A small image denoising autoencoder, trained from scratch.
Training: adamw at rate 0.00088, 6900 steps.
Data: trained on capsule endoscopy frames (Kvasir-Capsule), 42238 training examples, 10.5 epochs.
Rows from block 0 of the decoder, named by matrix and row number. Rows with one number belong to one channel. Each number is 500 + 50 x the weight over its row's rms, rounded and kept within 0 to 999. All counts start at 0. Numbers have three digits each. After the name is the row's rms in percent of the matrix's.
# convs0: first 3x3 conv (decoder.mid.0.convs.0.weight, 128x128x3x3), inputs 120-127, a 3x3 kernel for each
# convs1: second 3x3 conv (decoder.mid.0.convs.1.weight, 128x128x3x3, transposed), outputs 120-127, a 3x3 kernel for each
convs0.10 091:481548505504449603526499465573418555532447417502450570531546478419491510612506518436523486506497561453503504453482522513519460496450507438430587553480504524508577529539484572576457533488538573552463512530548434474448
convs1.10 106:465460501464439521485489483460452530525488454575529490519543573489558473516484504513509408400458563467518368496504433510470489485556447597474498504509571514430444452432553469526502572597480483546569438497515459590514
convs0.11 085:496455498477496521470498476517483562597566508617448469513522502557593461509486486492556543473526459464468464491573537516499557536602518471554489546409470502513455520519418457523589543494445508513463545542543406499515
convs1.11 088:546541573449501494555475413486471529386485458420539494457531527587578418497526502570488501579533512607446467496503473518542536508486515408445479526490535522492434523556510404606584574470543530540489487514502520463582
convs0.12 231:499442437433485420445451487513464507495492520487452442458475468449427454445450467465458484484475460480489429539519548515502499531553550385417455418416466463478453458463471419441464504473412497401393485465415377410380
convs1.12 089:584508477478513489520478474578475439459511537497548526449515448525527572472561615454457513493549651491540457476551539663400566473632516526459443533464496620469379500558513460510538581474439596607498516479566481521635
convs0.13 111:526376451499576449434450416497586449547519502411535552523427502490442471561418431466547567557525459505459493515498488512512473503473493522585457519466445459564468437400503578473385476508535365573645525505432477438542
convs1.13 108:542556495502486467510439479452536483654494515616533456481450380495399527533414518566474503514554440469530586531512442492508571524502513463536527529538456565580481690411484537513485452443496469428490448444482461469420
convs0.14 083:540523537551449494500481528504417500454436592503396416522465511520481474456517454482538529523527420503565537445446480556535433454438486559447533537555505534512528482508494545522485415545459576449384510388398545551380
convs1.14 093:553492423462488576615593518466431468499428447378522508520458561421433498551462453519511432492521558437532479527551491525486493540544577502503512496539519431430446434445421464473512448465496498549483542537469415505519
convs0.15 085:516504453431478563483579549552466410531573551510472466578577527498497559583486501534479532484489427502508495496545520443577455496541598518514390542432438633509452501448501521491560495538495617513439547452537431512485
convs1.15 084:448575621560492634584637490515539551508509446490454429547608571589507513452375550510455555531561592515439499483445469491506427553408518491497474592522505542526474416451491539557518470467598399509505420449525537476561
convs0.16 087:500545476423421465520526566457519566542431553530491437460523451504503549544519487403557503523459464486483477469580494514536487482419612542411527517404481492439419516498464514436574460536521492476431430477509632480420
convs1.16 095:508459455476524491453458444543538483526582548496550570404477431448496429515545553543445556572447490537571570556460546491411503550377468602428432459500431535510539440527568418463565504503534497529532495483466469422459
convs0.17 085:495577517456515563487541480526390522532532552461506424528570500489471468525496528516426557412478449435559488546511524426491553524489588549400554477500521492567470594420529479456421569603520439522591486454393606514537
convs1.17 092:478522526468472441476555519503478489505525545540444581517572437477462439428430464483418419446556474418530409442511414482469565480436545560417476446537503533492458509471533496500546541585529442435448438573558448528573
convs0.18 097:550534518629446477494459570520516486479589499437611496417494435486509525538503489507562385478482545465495368494499488499545472510485449494631569503533521434500433502522468443504482470579498509582487567534534501511578
convs1.18 112:530510560533516508549401429422531518573496417562444482546377433513542512357438481473508486489461485528597541435443539526519477492553511429437559435505623517612573498523461464571509489619510601488463558525460469528516
convs0.19 100:548501491527510491493554531486410431510567601366392562479476500565515468512453493479418506430482418524449447482429430513375443467468464488528583451537579440492406465442481513443480526452454452426422570482430554436499
convs1.19 105:434391526495471529537541504496484577589407580595317392488578606373536563467428483577539443438515453441440453558533516463544494458500528523485566470559442509598542472458462559505455537547434548465505519475517452533492
convs0.20 080:416565538454535481444432582467478413475550562408459512503502460337538560456484446555512502432480466453475550460483505538443485551449522383480594380513516477491500459566523594483463480543461494519487522416496590516580
convs1.20 088:410600563469507539469492493543615512489543497558493490498450501483492504470425534424483463384482523514411411532520496424474542459386451536537479536545436548510516500398485601458575547558575422544467485518506509508399
convs0.21 096:440528470509484500552551562466458489479453526465479452470465529545519492450448517495419629528498553519494503382505462506479499515512486406474592540489579558508506489516567500476526488517526456585521482554499455442423
convs1.21 109:508519452514543431460512462606443535444427431484497486436469425456530424457446493535509550458497488537582445501447564484456471483525449589492509529450567446541527491345534500498554516445499473543520520524560473446514
convs0.22 085:463422465524528541504417565555557540482565561527567488491534434556463486505518463506584461607564437464531518559535514537564444586592516430490487463455615510514563494383562402452480460561420401428474420537512496570601
convs1.22 098:569529525590479484501467463516574608469535503569493444527425438515422511601475450555495556510515482514519517450445442508540473399514528519523536568481576571531520408493480461607569476632567478462483440484600480528501
convs0.23 091:470443592480525484454437501505476523468505475460536523533522418513559521459562503510543459499566549484466393543513514508519550510477460541533533489416439543468556525502487420454600491542498477561466549485556437458414
convs1.23 104:474437477507525488455583502458429577443529532528472468579526413386476421647462545462425423505513478489575520394505475439544544458483486472453516495563562537480439506482428477532532524503554517528584479486524431471467
convs0.24 077:455438533492463529482579485569475514585510419472487391529485440499527445497469528497501514496519462461506455460523498503450555585557587587506492527436471498496421472546487431473545482486448541508451401437512434398458
convs1.24 085:458552515499507521495478452505446446520462500552482555432480519480479467430478521488490487461534502552485417485464438480471473494523484471487519548569558470565533433552465478512631522491480461485433401503547554519446
convs0.25 088:537525557429560478530576470523621565484415521526552489530477435466537498473496519405463521491489620520588555515517505550519458533513557538582526377471514568459568548479456442429520613563578452567463508505426383511494
convs1.25 100:495504506533484496518528521510536498432555476577515610557556428492460480496495567466410429511421510525536461513518526473406506432514562527477498480478501501471516556476563512387503469470511415494582372516527506478478
convs0.26 089:462521499522527464486505503497530464537526540484485489525578520513459468429473435459440453490465521515506485597495545481515549473468573552446465455390477457565452539496469559552493553485532583552434500514544481489604
convs1.26 095:454553497530520402437555437463587544571529615584422493511539518481464525506502479481380333501470542595484553476594541469478486546518471410504505414523480549532492470529515496562505399527543459468522470476557468512473
convs0.27 103:462608588477493529477520545508469530455560504476494450500517518578506451452481562455414474522526526541559558518477445456483465503459438444487554592450552594515347467549397473497476490535472460581473584517515507502433
convs1.27 109:528506508407518491520446437381434540518457512557483509529562478518521460430435518495476474490529502520468505501493511446507538455473498474459554567482495475513497510522468502570532500534534502631521467529511537477509
convs0.28 105:424504489499492388513553459487508482540430560486611484486540512450529448534523469391579478474480509465526548492497526489537509450502425463488481531493486518535396493414469498494498520505555462468603521530574364493446
convs1.28 114:589530540474446623481539578552485396573560489582651391480441420547468481522517524470502423516529521485509536449465521486452434514488517473442547471429391559446432507508485527482559551505554517579557469546551568549470
convs0.29 099:493614481508529517497526531432544531460491521414544483449451491504445551462545480485583482474445504498437517373492474499484446483428515494539706533546491453439449497606545419449620565541558537507444517522436516448500
convs1.29 097:507583570496512560398477559502660421535566500428497397494452482562528558561492402436458447502467450515499520511537500495492450470541497494445550513528376526513504480540468562424499569493595488477441542433525503543599
convs0.30 110:526500537591523480528480431411630443493600496410440473440488521496558496479466428397499601545568504470546455491480415572467518474509516412563496510462477422549524520383468455490444428530487537585495535493547481426510
convs1.30 119:430441446513532514439450535527551367502615447481379445484474566517459534534494481407358418462494515497618482472524414509536524480549476519608558588559409560465510440405445508497465585583479508555566533466463480464547
convs0.31 093:445479504433487556526499516486442548491456489440474577551489484516533515464527490511519528515524524562460516566500436460466469505504453523383483438460449423419516498500443451516541452562511538527463482530427428468491
convs1.31 096:518506536544572428456507494578450380566446500536614499405510516506583433562474476466471584380466519464541501547455463551525524506467450603563521532473439517492513471505531443549485528488390514445477602489508530497479
convs0.32 123:491542506482472444490508489540432506427453506471473469449476489462509437549513442396405470468430491460449406493533472533520471460475508490489509470514473455525402478491457480545473528500515501626590543617554638506604
convs1.32 121:611551567479544519512464457523531532548534498546484425514579479468486532350464524457496503469463411483553532515517533445408471509527500496496397387463535452500584511472535455491430468451581404459441501489484508548422
convs0.33 086:527533545439492513577544476433505539533502565409477459499573474510443500522531377535477564465480529516497487476571535584557441557554425454403586400404579439492555485559495553563535550463567481478497485520523577504490
convs1.33 095:468432527526512564500514528389459410491497548461399476530468500541470460540491541545434510444450436516476582497543473518511490565466447481434501484362552458483445403514476499500442522505541502519491495568469516392430
convs0.34 089:459477571500512447514544542452509527440540534522456487517557479562479474470579476458552526528488505493434466513473579572515327590464487485423459494496462533527549443607523535549468478582493394488451512459481475483419
convs1.34 089:517537520506543578555568505522538572544496426496462390426503516432530440566498517524504522467469503527514522552521466525587533395529562502439527498503576551516530478560468413465590535491441577547461555568530470469408
convs0.35 100:541503591564482530472520495507664424424548589560519418468441544571567517481482481643550455573520572491471515521531493512504507391552484596547593586403492409539384429548413426525480514479429524445515554532504516507513
convs1.35 114:562471512473510458564489483479489558438517608542460523494480342587460515527491471456514490536490479505511650531455549481511529490443602460497530533556550512546504481453430530517516494547553559474516476459577500528610
convs0.36 090:536548518552496493520482579363513513453519600571541476507517526417435486494495568543553430480415472466581595552503508577499516558422488421496521429582564474613543468512484469446588468512476497497449491512508533547451
convs1.36 100:451463527528497535565513485466518453563566432459573515502429436525569496577535456546533481364461454426506493466458386469550574489469513444527594396538526517587525419483484506626546539422504469510470587537511494512550
convs0.37 096:539569489460555480536559555549524490485625498524428432454493533498490509549480501565478519539481530537566510555458590494460536540488477474571545542398456547413353530562538556449575571477409502516611451420579626467527
convs1.37 107:523598523478505529562563475508548586502555583606625635429469521521425558479488572487507499547390502452473532522523550485530457508541383410540446552450545544567477493557488488491536519447494412511509431463508508511466
convs0.38 089:468495557539513450567555550436587455507414477551494517477560600520518510480496488553568483573506497527413585540498463452560477613547525491571366486521408529490441462504461468482552469467442463440444451538566489398467
convs1.38 095:571510452504538520600568483419635480409560561401531594484419385484556517504547521500482444515530562463381490470500475481501572512432536429574512495556455567578494454447453411404472535587515479389412560525496465525562
convs0.39 087:564463516514493566604540484314528578429467482560400450534495600545485544499513490486414446394510495499475516549524516455523486479529493484416440648529480465418438500492456511555535359530472649453538524538481532487538
convs1.39 094:483525436469510474549508470557578499547519554576623541461490606542559509544537554542535582545419553523544434482503450449520529485402459441559446591500443545467515455477445556515504494551624553477437527514563440496531
convs0.40 105:520550530450556483472537450561467519460413476563441474529469501421416511487480514537617555500461526493534430548535516550519532564485489358519455394480565474570664508499475543477569516520479577488441592532507496530577
convs1.40 120:542447469493457548515474476580498531467465499482486567407470486436504468488499531586521495468544568503500421582507464477577496550459519505496567535515543459573538497461510540561528501499499499579442552445459525551513
convs0.41 089:608486522508472473436465504506416586467466466507538545532456471474470411492484525454466530568514503468497442492494395478525486409594511526442609451484595483386421508494493436537524574513530527508442505462501591511514
convs1.41 095:568562577488481581524537461502467508490571536600579548519482582543539449526543452514485449503408523494471554483429450553602548480488495400438564532503557508452506520506391460429493469440619488533427500465460472508478
convs0.42 086:536436499544574547497537513530513470475541461587446482438489560452501595554513482451406489528506456493545478534489627540529569597559594524558493511422491547552596455509509449498411456550449535403360512574522436534457
convs1.42 091:529507527566541487418464520462527513482566477591528438336487433572521477453457605494463542450530511484497489554441462533517531412457458500566437497495440525614413553447510461504505466535449520482575410605539542497460
convs0.43 093:494555468552485570449468481548413546501571436502408549547445532547516522539504490528421555495525510532440395505490445416504530520471475519493618548456537510426479464476468537561519424526598529463447373505398413493507
convs1.43 099:462545451422492556543478569514487499551458509495445546451622492461511490499417590540537504582542568433528518551516514541449533517493558476540490547565523529590520484539522570398535470405506531469550579421535383473444
convs0.44 247:512478479431454485418435477436482485438516522406445460437445497454428455426429426459463500442509507473484504512493487529512507523504520404450434439488475415451462415467473431487471485470482477477475447488466361343393
convs1.44 092:468505502511492474549493422493547533466500418414485444443611478516590521501527477512446605514483580476549476411554594553511480559600572455608503500519508497485544508615539461491446590490518488579484539442518544531570
convs0.45 108:474469581517530443474455587540583454483528413607487477481470478465481515528568484546543501597543482592446491464465529505474510527594528408603547526477629596504510541443522509500559553481502436500477568441475489397558
convs1.45 111:525601485504553494552439542374666613301551403529510569570453556636380369450535529484465496573532521503502563454511421428532408454497476556503461615512493393522529553497455442498608542490514506485495470485585477412436
convs0.46 093:519431479596570496551473553556485593496429447503463519468512550484522513499562462569509575522486511532418522501505524541514484557482481352466498319424499477384538500441477393523472470434527482429424548504467499510508
convs1.46 109:493550510519566517580600467638481542489553522563408431485502507484452476556445510515529423478543508457522486513468550504517504517417558500538457505491525457484446457441437495540603426532484589478394614483450511498511
convs0.47 091:521483505486500528516508432522557556466477461544493461501576402511463408475511445508571536501436434475550532461505614475512582508598536516483454526502480569514599548500536490440432537537506594547470527422488359504483
convs1.47 094:512560562486502603480491530541423481453502478525440563526479554487565529482482439539524551433515519473519468474559464474490627458525414517516566393510468502474544438524529447571512456421491525432451427465519592484491
convs0.48 082:533422417588409504515547533526586619504492572491554534476471453447460476488467520502504447506428545589475459508496536487446545523545523479394464593525521574496541480537394506445598483534497565445510480506410476452503
convs1.48 091:463496497536543488575539517540474486442531394459476585543385530538560490554495442515475423454489452546475421526523552464367474517527437518464537522560511486470445554490469630509564557504479529533543483517432428502500
convs0.49 080:460411454419509546484394552492546578502501486505428428549509507491491506413558552404490460466485503488561501532442579438462549497576451452466432428477368533445424506492592462456516462411438424419466413519385513400541
convs1.49 087:548465422450564418541364458560509488550499531527448520417499395483541458501406585462549515536522465502506555561483504453436578405490481474566533465431478509509588481429421558499487526515437451477477448504532480469484
convs0.50 090:548434498512457454501534546376476482505471424510616486495472478491468508416470503527497488546564438480551405449459484492455398568407479439472502353433514483483540483499514595544511651608532572535525537573497460531490
convs1.50 106:445457567514471464486522453513457368490533632483565554534547576464516556520475535482441468519542421542541456423462548484494551541520452543491456519496513569481521500489452566518490441576497460508469476593450559467458
convs0.51 088:513495651451387468583496452503557458467532609529462521463592496450470420451543520542487460477519489419500461532510511526507506483501517525577451577551553494534435474431542576437558471493472472414407440451474488482454
convs1.51 087:487585583442457536512456433520530501416489514484505470543430449471501492527516535451504544546489477600480452518508433493464490452526574385505429604537580527479543536537446545481488518470594425398496564449385409526481
convs0.52 091:476476490526510450522533462521542462471504481503518474523594532538598500516448453472546494516460453526496492529499545549557504488450416582476506434381369584522348514549550413486493569457480487491442479510581453580534
convs1.52 096:456503552508519440527503497525583463365605510514502524551510599479497446428522506652398520598463577484478574510511545562536560425460467586470434472492480474595577555421491421513508484551445484467512474539632581503455
convs0.53 119:480448512516516567493515581330465554510529455469583448512470454522583507446485434354542514465563400461493518561378432425448538485481471516553570477520455491535640368398527439465447601495442546533454487476475427485478
convs1.53 113:502540503543511497585527556533461512497508358502416535436478576399528536518454442481556539465482512531414548530503524512462480451495574573540462612496543375522615489502405500393488538471483552471500452436447486435424
convs0.54 096:402513455511551531416543576513439521394481506499473485425480519452524465631528455350659438562578499409546510495503510516529480484532600617589506621561567581541312520439573467576469532462479463442517461470510510481478
convs1.54 100:461553505603522508515527515589496503534542410561431448528580452477426522454373496482514576476456506502430504551446475434458518531472489466535509579578501470439574512488481476577524382491543495535503443387586429498479
convs0.55 099:510492443452462512497469491464427500473500469532419336547530468630505527638561563605503491536513498551469533518467536549515507477482448484521573509515517435589472589482492550508431499481451530502495449469540546399440
convs1.55 109:522474509491523477513520480503463568412449496487498496503528550455551536421639462423442474537436504475480505469567553447506523526468453552479368534567526527557434454417435489381434537440438456513568471510570503454540
convs0.56 079:492497516494505481481569456457521604481559493492537565511540485527471525564445403564595542466526437483530465509560458480532529599544559573470372588601426533550600528495525558600517528495458517456473530547506520494607
convs1.56 090:478529487474538539527488524574557572515508560502448477509494550498461494515467539452462474491536486531489495496536529451433525532409468497492540480556534475513573517506540433546529474581553470442467445510527469499550
convs0.57 092:514515492582433516506480545509494560453486490458531551507458583494517495552507506522448459434567474518437554499525520447529522500495521524512512380515495378410528525435439475452570445478447480452537471522448469536556
convs1.57 096:473476543442499548451482462549481593491399496509517456443453466425417483534501481382435451583536524583591595485515458479480440453533430430460558501374588537487430449468514456538599484619453489493490531528478439452482
convs0.58 085:434488486569511519472432506511515518386491515520472601484488559515442512474470486447466463529469544579438600513536566507494412418527488504450530434425572529589460517571511441501454499477523450533610523457527584547512
convs1.58 096:516458553463527535499576530430633486491535708439499505529541423454504574507563479516472474461490636545545457534577540447555565536485442592506562622496532513486584548431513388570527455558673446492500521515592413488585
convs0.59 095:498505507525535469512487547595598578540501487558448513542479517500441491511446552556598539438431564547429538567526509497482490491470425569603549410469446480349429481541508511538540499516388527525528443415486478477504
convs1.59 104:511421582535452544549478438409580545412528511509505447470451446508490543586491533414479451503493455579543566507457470533552427510549465440486474442527539462575545478537550585462442484540560468468553478497518463512497
convs0.60 086:431448443471533543545547469490526553464490433530519514529470478500511488606515487437550516530573447469506450527456439493482502523534485465510565703524489481468543451356461559536573497443456477438489487451553471576418
convs1.60 104:493527425456516526452505571538522503407458380504494488531589520586528477517512418507442497537477450491553505511574511526440559506480544597505485578537459564565472448454512468508520564467509541528488443450522611528517
convs0.61 094:484497451457504561454454487436508508539503596544433478595511581520511584530553475437483461475488491482477400525581483566588559547467527454472422612518440465489531535503497505514492456453505494505368519491484456373518
convs1.61 104:493512490510532531503487541477415372579461581547433489523488502471494531503425520525567507568552438535545443481460497507502500427478460545528519568571431463530554570476537526465480446454438507492539407511536429455466
convs0.62 093:482513508527505474576476439388577536565521549490536566535445489506468542553523364482509483537422424513507512578522380508576509537485434510544503593508648530403564495495544537547469516483526456420509554549551485528578
convs1.62 100:555460464601536527420523471541537512533515423450395494520434487432459426542460526514503583571503425413452502443509415546502438616371478545498431470505523560506455483462484459590566501461439535484507550516520533515570
convs0.63 085:504543489344488505559522482615482529563441537470494405423485435460522514474519420508453449485529446452477563507541496510519450526449483491629445549495478565403470481460500533434448550542521374465561404531528455608583
convs1.63 085:500545520515483487529509469506539464535509428547468429464403458455450380513537460494493490490489444463605464509455531511488506501532405512553490531481512580436551547490433540549544533524568477527546452514628487491618
convs0.64 085:502475481444510534478511561511551463427471404503528477476500491508512457481531491477673430516509477509543521565455486413449525450492524595505644569543475455548427465448467514448509512518549461478518511579462411460471
convs1.64 093:539535476439474475499498522495605558475547475571499467472547391460476485541567493476561533487526495551549586420401553541486514485514529540538618574497568596536463468463535415553536547581582441516455512511438459552616
convs0.65 087:495502445532520406538507495514522516683496483465458440534492523473515562557450491482478531585583573531527539469535450520445423471383485365475525450492393599548422484557529512533426475467441483491538478579432558525491
convs1.65 093:461562439493509504496508492577554484548500544597493414594525628584514431529496563536511541528529547464458532448357428465516460540406518518445490593430423573461545567424487477449532444490439492411498547527523487541469
convs0.66 096:473520474482499559404577481561415501475565564589497449506462577482432488507468518513443472564494559472463477434488457570471471597528524523602522528504491552450357512508564505440474588453503451488498507463510509457500
convs1.66 102:578557550518483583494530464559401490538451477544462562507551428480493463458571487546500553534495499521451448432524443490421496495486499540489513506567461614418416550503530442496532555383481489437436476495428505406526
convs0.67 086:434433418384413545598466576517391550348539483547566478522466473519560514584548548575568596584514440452435448530493523458447481509536534373605541516472443514394414557421542462516545499482478573533538481529517479492564
convs1.67 099:509545614559506535539538593549447448409507487486401508522534508540528469431485538485480529591499532466575496489460435508448493477454578449538461590494526535507507538467568426491505484591545454516516475477549460444466
convs0.68 088:436486430565572445462490579518529490544526535518541546466489477576450531532482454514532480564489530578493473498470557461523408491540500441504555556506501483400501492493438474506573500502606450463508519432441468548363
convs1.68 094:443539487509476505549559545497421460372496472566557558390583469529619478625488515464482422484511463511482458535557463449480569391420521523458548513512442562534458591491537503462526556575474456515494471483605489534520
convs0.69 095:464497462468461526540521477574455475554570555531460473473435509520509509508515416365467491561585492469552448514474392540495613566417587492585534517470414538509335424482497452479544433458447424531499557502462450435554
convs1.69 108:528479464457540549508538530481520464504556552559528461490497503479394467523537498390465558528569482481560503476469561515406437521499521525540533544626488572538543568528460427491519533544495408549412447478534498521547
convs0.70 098:501530529495499500560514529475470541625505504435513490508526519524454506426480488484509508482580581593535481495416429410483394405571509466525404434491536539503458462460473532500535470580500565506626429506446549483501
convs1.70 103:548526499463446521480531522593504492583522481464562492523450545385509521444530504408516452478504515513556463473508579459492463475422572478531476556501560468500509482517518591584513518563484514494498386475526482491556
convs0.71 086:424552542528460526539412565621582547561563521546555518521390484526497521438420562597474518504464459544469508441570565586506565544556528450546463482404544512480523554511405467533507376507473367460524499529512504454578
convs1.71 094:542541542518589571524495452480623592509533572519504535499445473464541587639476514470546435554448512506552458556480391566534547478554548368560473487470542573500460455488463532572572489482512519446483458568521532438465
convs0.72 104:508562501466539443512399537528495539495525511515501603415585531541479602469478485592575507519537551420476468520565509538497528441558513600489550580524369380521445517524471494442526509490531423507464502398359530501575
convs1.72 110:507512473427492536469462499465545604542517548512391497514473533436521544545425551419509616533544470473536497568508485546494512460511468410474631575598442433481602573469502435411503496531542432551572497404421458435523
convs0.73 085:545437441432540410493554472529520447526450493450504536459501456477489477453422541505558440524474484494515477492509445506507447552423469599447430549411466448566531434486554407551453420483517459540486478493360645429605
convs1.73 096:460563557513529525581556507516461499462486440607361546531505399518532413487397585506543461527526417449447486507456449410504485455544531582551509455567520526459503423478496408544507461502512609410408552462421501568522
convs0.74 094:522408474482506523543452560486464558522472510478506476437468576494486549508527532492513494423495540515531428552495589500487490505524569441543387491564516510592459557522532522468570490569486433452469466560531486521541
convs1.74 106:540560548488508428434536469514518537523594575507481366464453519469440460454440562544491479500521493498500508461353374547471484529442527445594528474466575532499535535418522537546493458540526494499482529520548500514427
convs0.75 085:447479527481546532554494519442449438543596504455440560450507496505504548493499453589509504419494582543457591533537524479455474562459585451499486500558463438477429546398528497585463522544504466502470486616462567415473
convs1.75 091:465487570472522544461429490490569598444550514557471589500539501528494518509427474436489490468509548465417400499487473438477506471559481547518605634458517518512557488479524515618524562527560476473489583435475499517544
convs0.76 095:516539493484480465573528410495444476461450344437509548437552476496534479465544479462476448557549482469625503520498493475605470510460530579391416501459394513568389490410530485541495603470478516506501643602464475507415
convs1.76 106:442482489474478530546563469501535552520431416576500467495526591474502436579436549465527574517637418481475477474549497421525483481505515510441542522500527511454471506463414568538473539617521506430442488468522451507443
convs0.77 075:388524461595465525561498532514496475528576515466510369547520521483612450539604451483457516446506554573433512499529519449555554495602521482559519514449556550449497440630430503474595491500570556490530510473489475518498
convs1.77 086:416526479497539561421510523512476542434480514457503510525495489477463393622446517504413544526471481515543505456453482416402479503504469584585479522543508566497495459470513464449534505493498478434540453558528460382545
convs0.78 090:465493495529584435542456480427564533465577537542531501489509440459477394481471503393481477457587461486526439594587511600523450605526602502565339599436629572505581481478574432545546473475483466389405556588508556502529
convs1.78 098:466529513470481567503544464556555448459622523536494445496520508598439483438554599492498540566415454460477480390486475497502479576571447452558557527447530552465544555475395499562528467475482472433538593537585384478481
convs0.79 082:560458512456502578507539438542390482557499421570533496471521523535384525519525526508503460512586516535522509517487550382550534451541603575521453526537396566454500494482497426497509501601450469511451508456620592380542
convs1.79 085:532537485497603495473488478510379555562503461494592448487473520533539405542498490454505513459502462637529465522558558525477530492487499490462530581489473552511529440570509511538607508539557468455552517582561416562495
convs0.80 093:490474483546524523522421589505535437411501584470452550518419450505505475495513454460502568531529458420544545511557500500515480438518510362492499333515516403443452458444485562485516355462572519429526532551474511573490
convs1.80 110:506521489512491537555511503428593536461495445552461402508488532494434512541476503488573537541476506461512501487440482451514490456503440489528397453567614593570596517447483421524539429515520488501459434447468533453459
convs0.81 102:508456472578586523497477471523525422422509364497536388440442467513534515503464480503611447488475495527477470439478491483508487428447499452486357404492478597512604429543561492510500461495463417458444558270490488497505
convs1.81 115:482572520529508492502560489557578573521525458558526408468431490501460411559538565560550574518590512510449507467442556503530526522546469519533567584537566322423564533564484535544581460519571523472424412407509499433577
convs0.82 086:557420444477467520518503448456474449478497532540425529589591544513465562504436422461568474456512409485543449464440447495446577507415466463640497414529465534533518499468432378451458505592462527565576439517502402566515
convs1.82 096:505578540524451539478550574498488394493496513523481531506518462521482540465477417462547486390485483372437515481422481544486487472507515446525536513494440499582449578402436588413405522459535515549406556478479472429389
convs0.83 229:481441412454422457474531453506494479478499465459506469450466450458424426476476442453481462459468466457487476506555544545532497517522503378403370434417412493445483459464468480488468520488472478360378464431407427431398
convs1.83 089:456477487445474494494408460601581530518506481526501577565494472578536538486527527515451529551523522373560441627496565680523508560492536454528469494536526505552480484586482495539449435506587464597552490507468502519497
convs0.84 084:449438417443471533584528468482567519523484569492525510520430618426537521596423510656491497479521521520468541443519467561490482491587542491525570583475498532509506470524541546460509433472480579465515632584597535512592
convs1.84 091:518478464564601515509469516492561548513477608496509498589394556414572483471458470481472531481455607504480542503524481494572497488482384502512454530528514595494512461450416546467505586554536458548537499470520548555476
convs0.85 083:454463460499521510555465502425592386430491517563541556458418507557510491475522574499448401495521485532527481508414476464577492495528566447545682387493512425501508473569483368562479491401491433477581481427455542554474
convs1.85 092:535545481567537517585500575503606506430522533431342380541471485552588514505474425537531600471527558574436552483484459415616525554391559526604516443496517488493585587419504560509459449577648579476394416469416460458558
convs0.86 111:491536489427551505532459473349495529508460494588535541427531556571547514423514499566576507545574492498527467517442536458481546431568466511426414517363477551541467501529493476566586428471474511530512414485552577598520
convs1.86 111:541531524500509556463468467500511527457542539461499491487512545514558518524488503471512529555544573534538438498540522515486424475503520546408458565561455581490527554610442404471533501456543471513522513432544524542509
convs0.87 087:449462400568425572555497566525599502440420486519478488485474462520526559529542518533457516549509453483540554505472498502483516514517512499507505602476465539466384428559508510481468449539502358443577524523565580515560
convs1.87 094:535529492474537578569443533541567528492521427512429494417522530475520426509456523563504529435578407533508529547488492512581483477538519465479579555489506604524396507479409541598574526647642521491432482486505464422563
convs0.88 101:521497425433484538566548497442512512551487481386575468561495452531488541400531456482545507522501491513549484465500468364461505515504623570514466486532489452391561459542522602555491507528501592480483513624442447593452
convs1.88 103:385502458451536508505544542500506454559532360519516434433578471485533540510489405486498636479586482585439480511461443523412434528470436490558474526478447619512498544503573540570476563577536466596520421576470634484459
convs0.89 103:492515497512465545494455467391555586547536495510483479503492472440430510509486487407490591552502561509421420455557460431425487559566487368500525466441405547569503456568614498552438494570466479475504546529496572494469
convs1.89 111:545494520483523477458474421497603316510504542424485591509461453438550529507485502500510451481488487547464558539443501526479514544469468519506445582459438556468498490542512526541494492565461486540415378479552494525443
convs0.90 084:574491580561467456491443530582581362429434353557430560434518471600520473505523430545439502547533614500490544548507459460494461576549519500488452417477535410579561540408503529547463498507508653601489443541462520535536
convs1.90 092:489503495522473467378591513534464517526349481539398485448445458456490434517539472588477518497491495548478515519465473438470572494508519511377493499450432469552535532496481479510545503530540514601475537456574505471467
convs0.91 088:514486472539523474513529555500564579494502591517524610469494453493550523504547504458515489449532451498515498450494535517526422474537542561538499446481528532445531550460467590542560603469437467467487568507481543624683
convs1.91 093:485455577523481479514504485556566523502499400586520390497424524466574491463518363439457563443511449509480567602554418552555431516495511530463515424505522605526529490585497540615590554464523574483530441579468428501570
convs0.92 084:563520518524494501471474477543483579526416462567587545492492466462487457554506562429528511497477490432475554463526605574564575527477484435462605501475396553638505457531451522465531591459459436497481460495474485502530
convs1.92 096:420460563524474518541424543570504531572493444629408601417476551460466480507543506519504466567530422621516352503479430486500541461513387431499516504632499486520575553519476512494458553534462426440483516517536456544524
convs0.93 094:517510475507546435502461526493561563475524445493452485503526567533597517454472543546432441486565535451568477518467510521479531564452473367552467513590476471557493468454520445450473615577416392468568429466440515412528
convs1.93 108:496449438513441490514452501461543526483453480374424572385433577479563464544479499480469401475574528599520505513519542457518480512567449429566591592533561411482444515523440542525428474542492530462420510539520387487538
convs0.94 081:528523425519473449542446525523499500560555583540402476569533515482503530393512521569455474424488497538511505611390459475492486507578484474570460477509424486488451551486539508476499508519541611571504406521529437522499
convs1.94 092:548527499481547518555455524451476537413548502532454477507465513426470489563486491504462447465483490518593536545529473453530475460514560391544577429430552453512450507446454566504557503549547464535492464580432470508453
convs0.95 092:520536450463482507387481451353446488505614546488559558547603488544441435551517512520386438518499461500423481467516496432532485579564516577550533593534529381421510456480423477566545471551613519459591580517479471458469
convs1.95 089:434427563502497523488454520338514440508556446496576497607651548511498495522582451464553482516334451471426514420461474515414445427533491460400483501467548424438553526477395483530567376462538486471500519486439462413473
convs0.96 096:500471449455540482482478485485514544553537572483447449514472515463586496527461478480525486489519500503517488474520471470577447523482531603454434410477449505375426445574476543450524510499482421616507544476419447486441
convs1.96 109:414558445484587483523553514510548545493543534580482569476491469480530386545626514523520544431546438515511479455459436518477474527511489506532491462440482523496425548437454509557432440505487583443504535483522467434471
convs0.97 083:378479548550580408496604519489504536413486573496503494484518515508523503522489395572523452446585462485610487569456556595435536518543496489457470568511502474581381509451568501508501526441447472422531501438555455527564
convs1.97 087:534544670492560473502531478522508464541584462536547447553504533552535534520579452502493486461427519465573465545506387475472434469407442454506518460555461448571524618399556435592639611574517545543483586467581403402456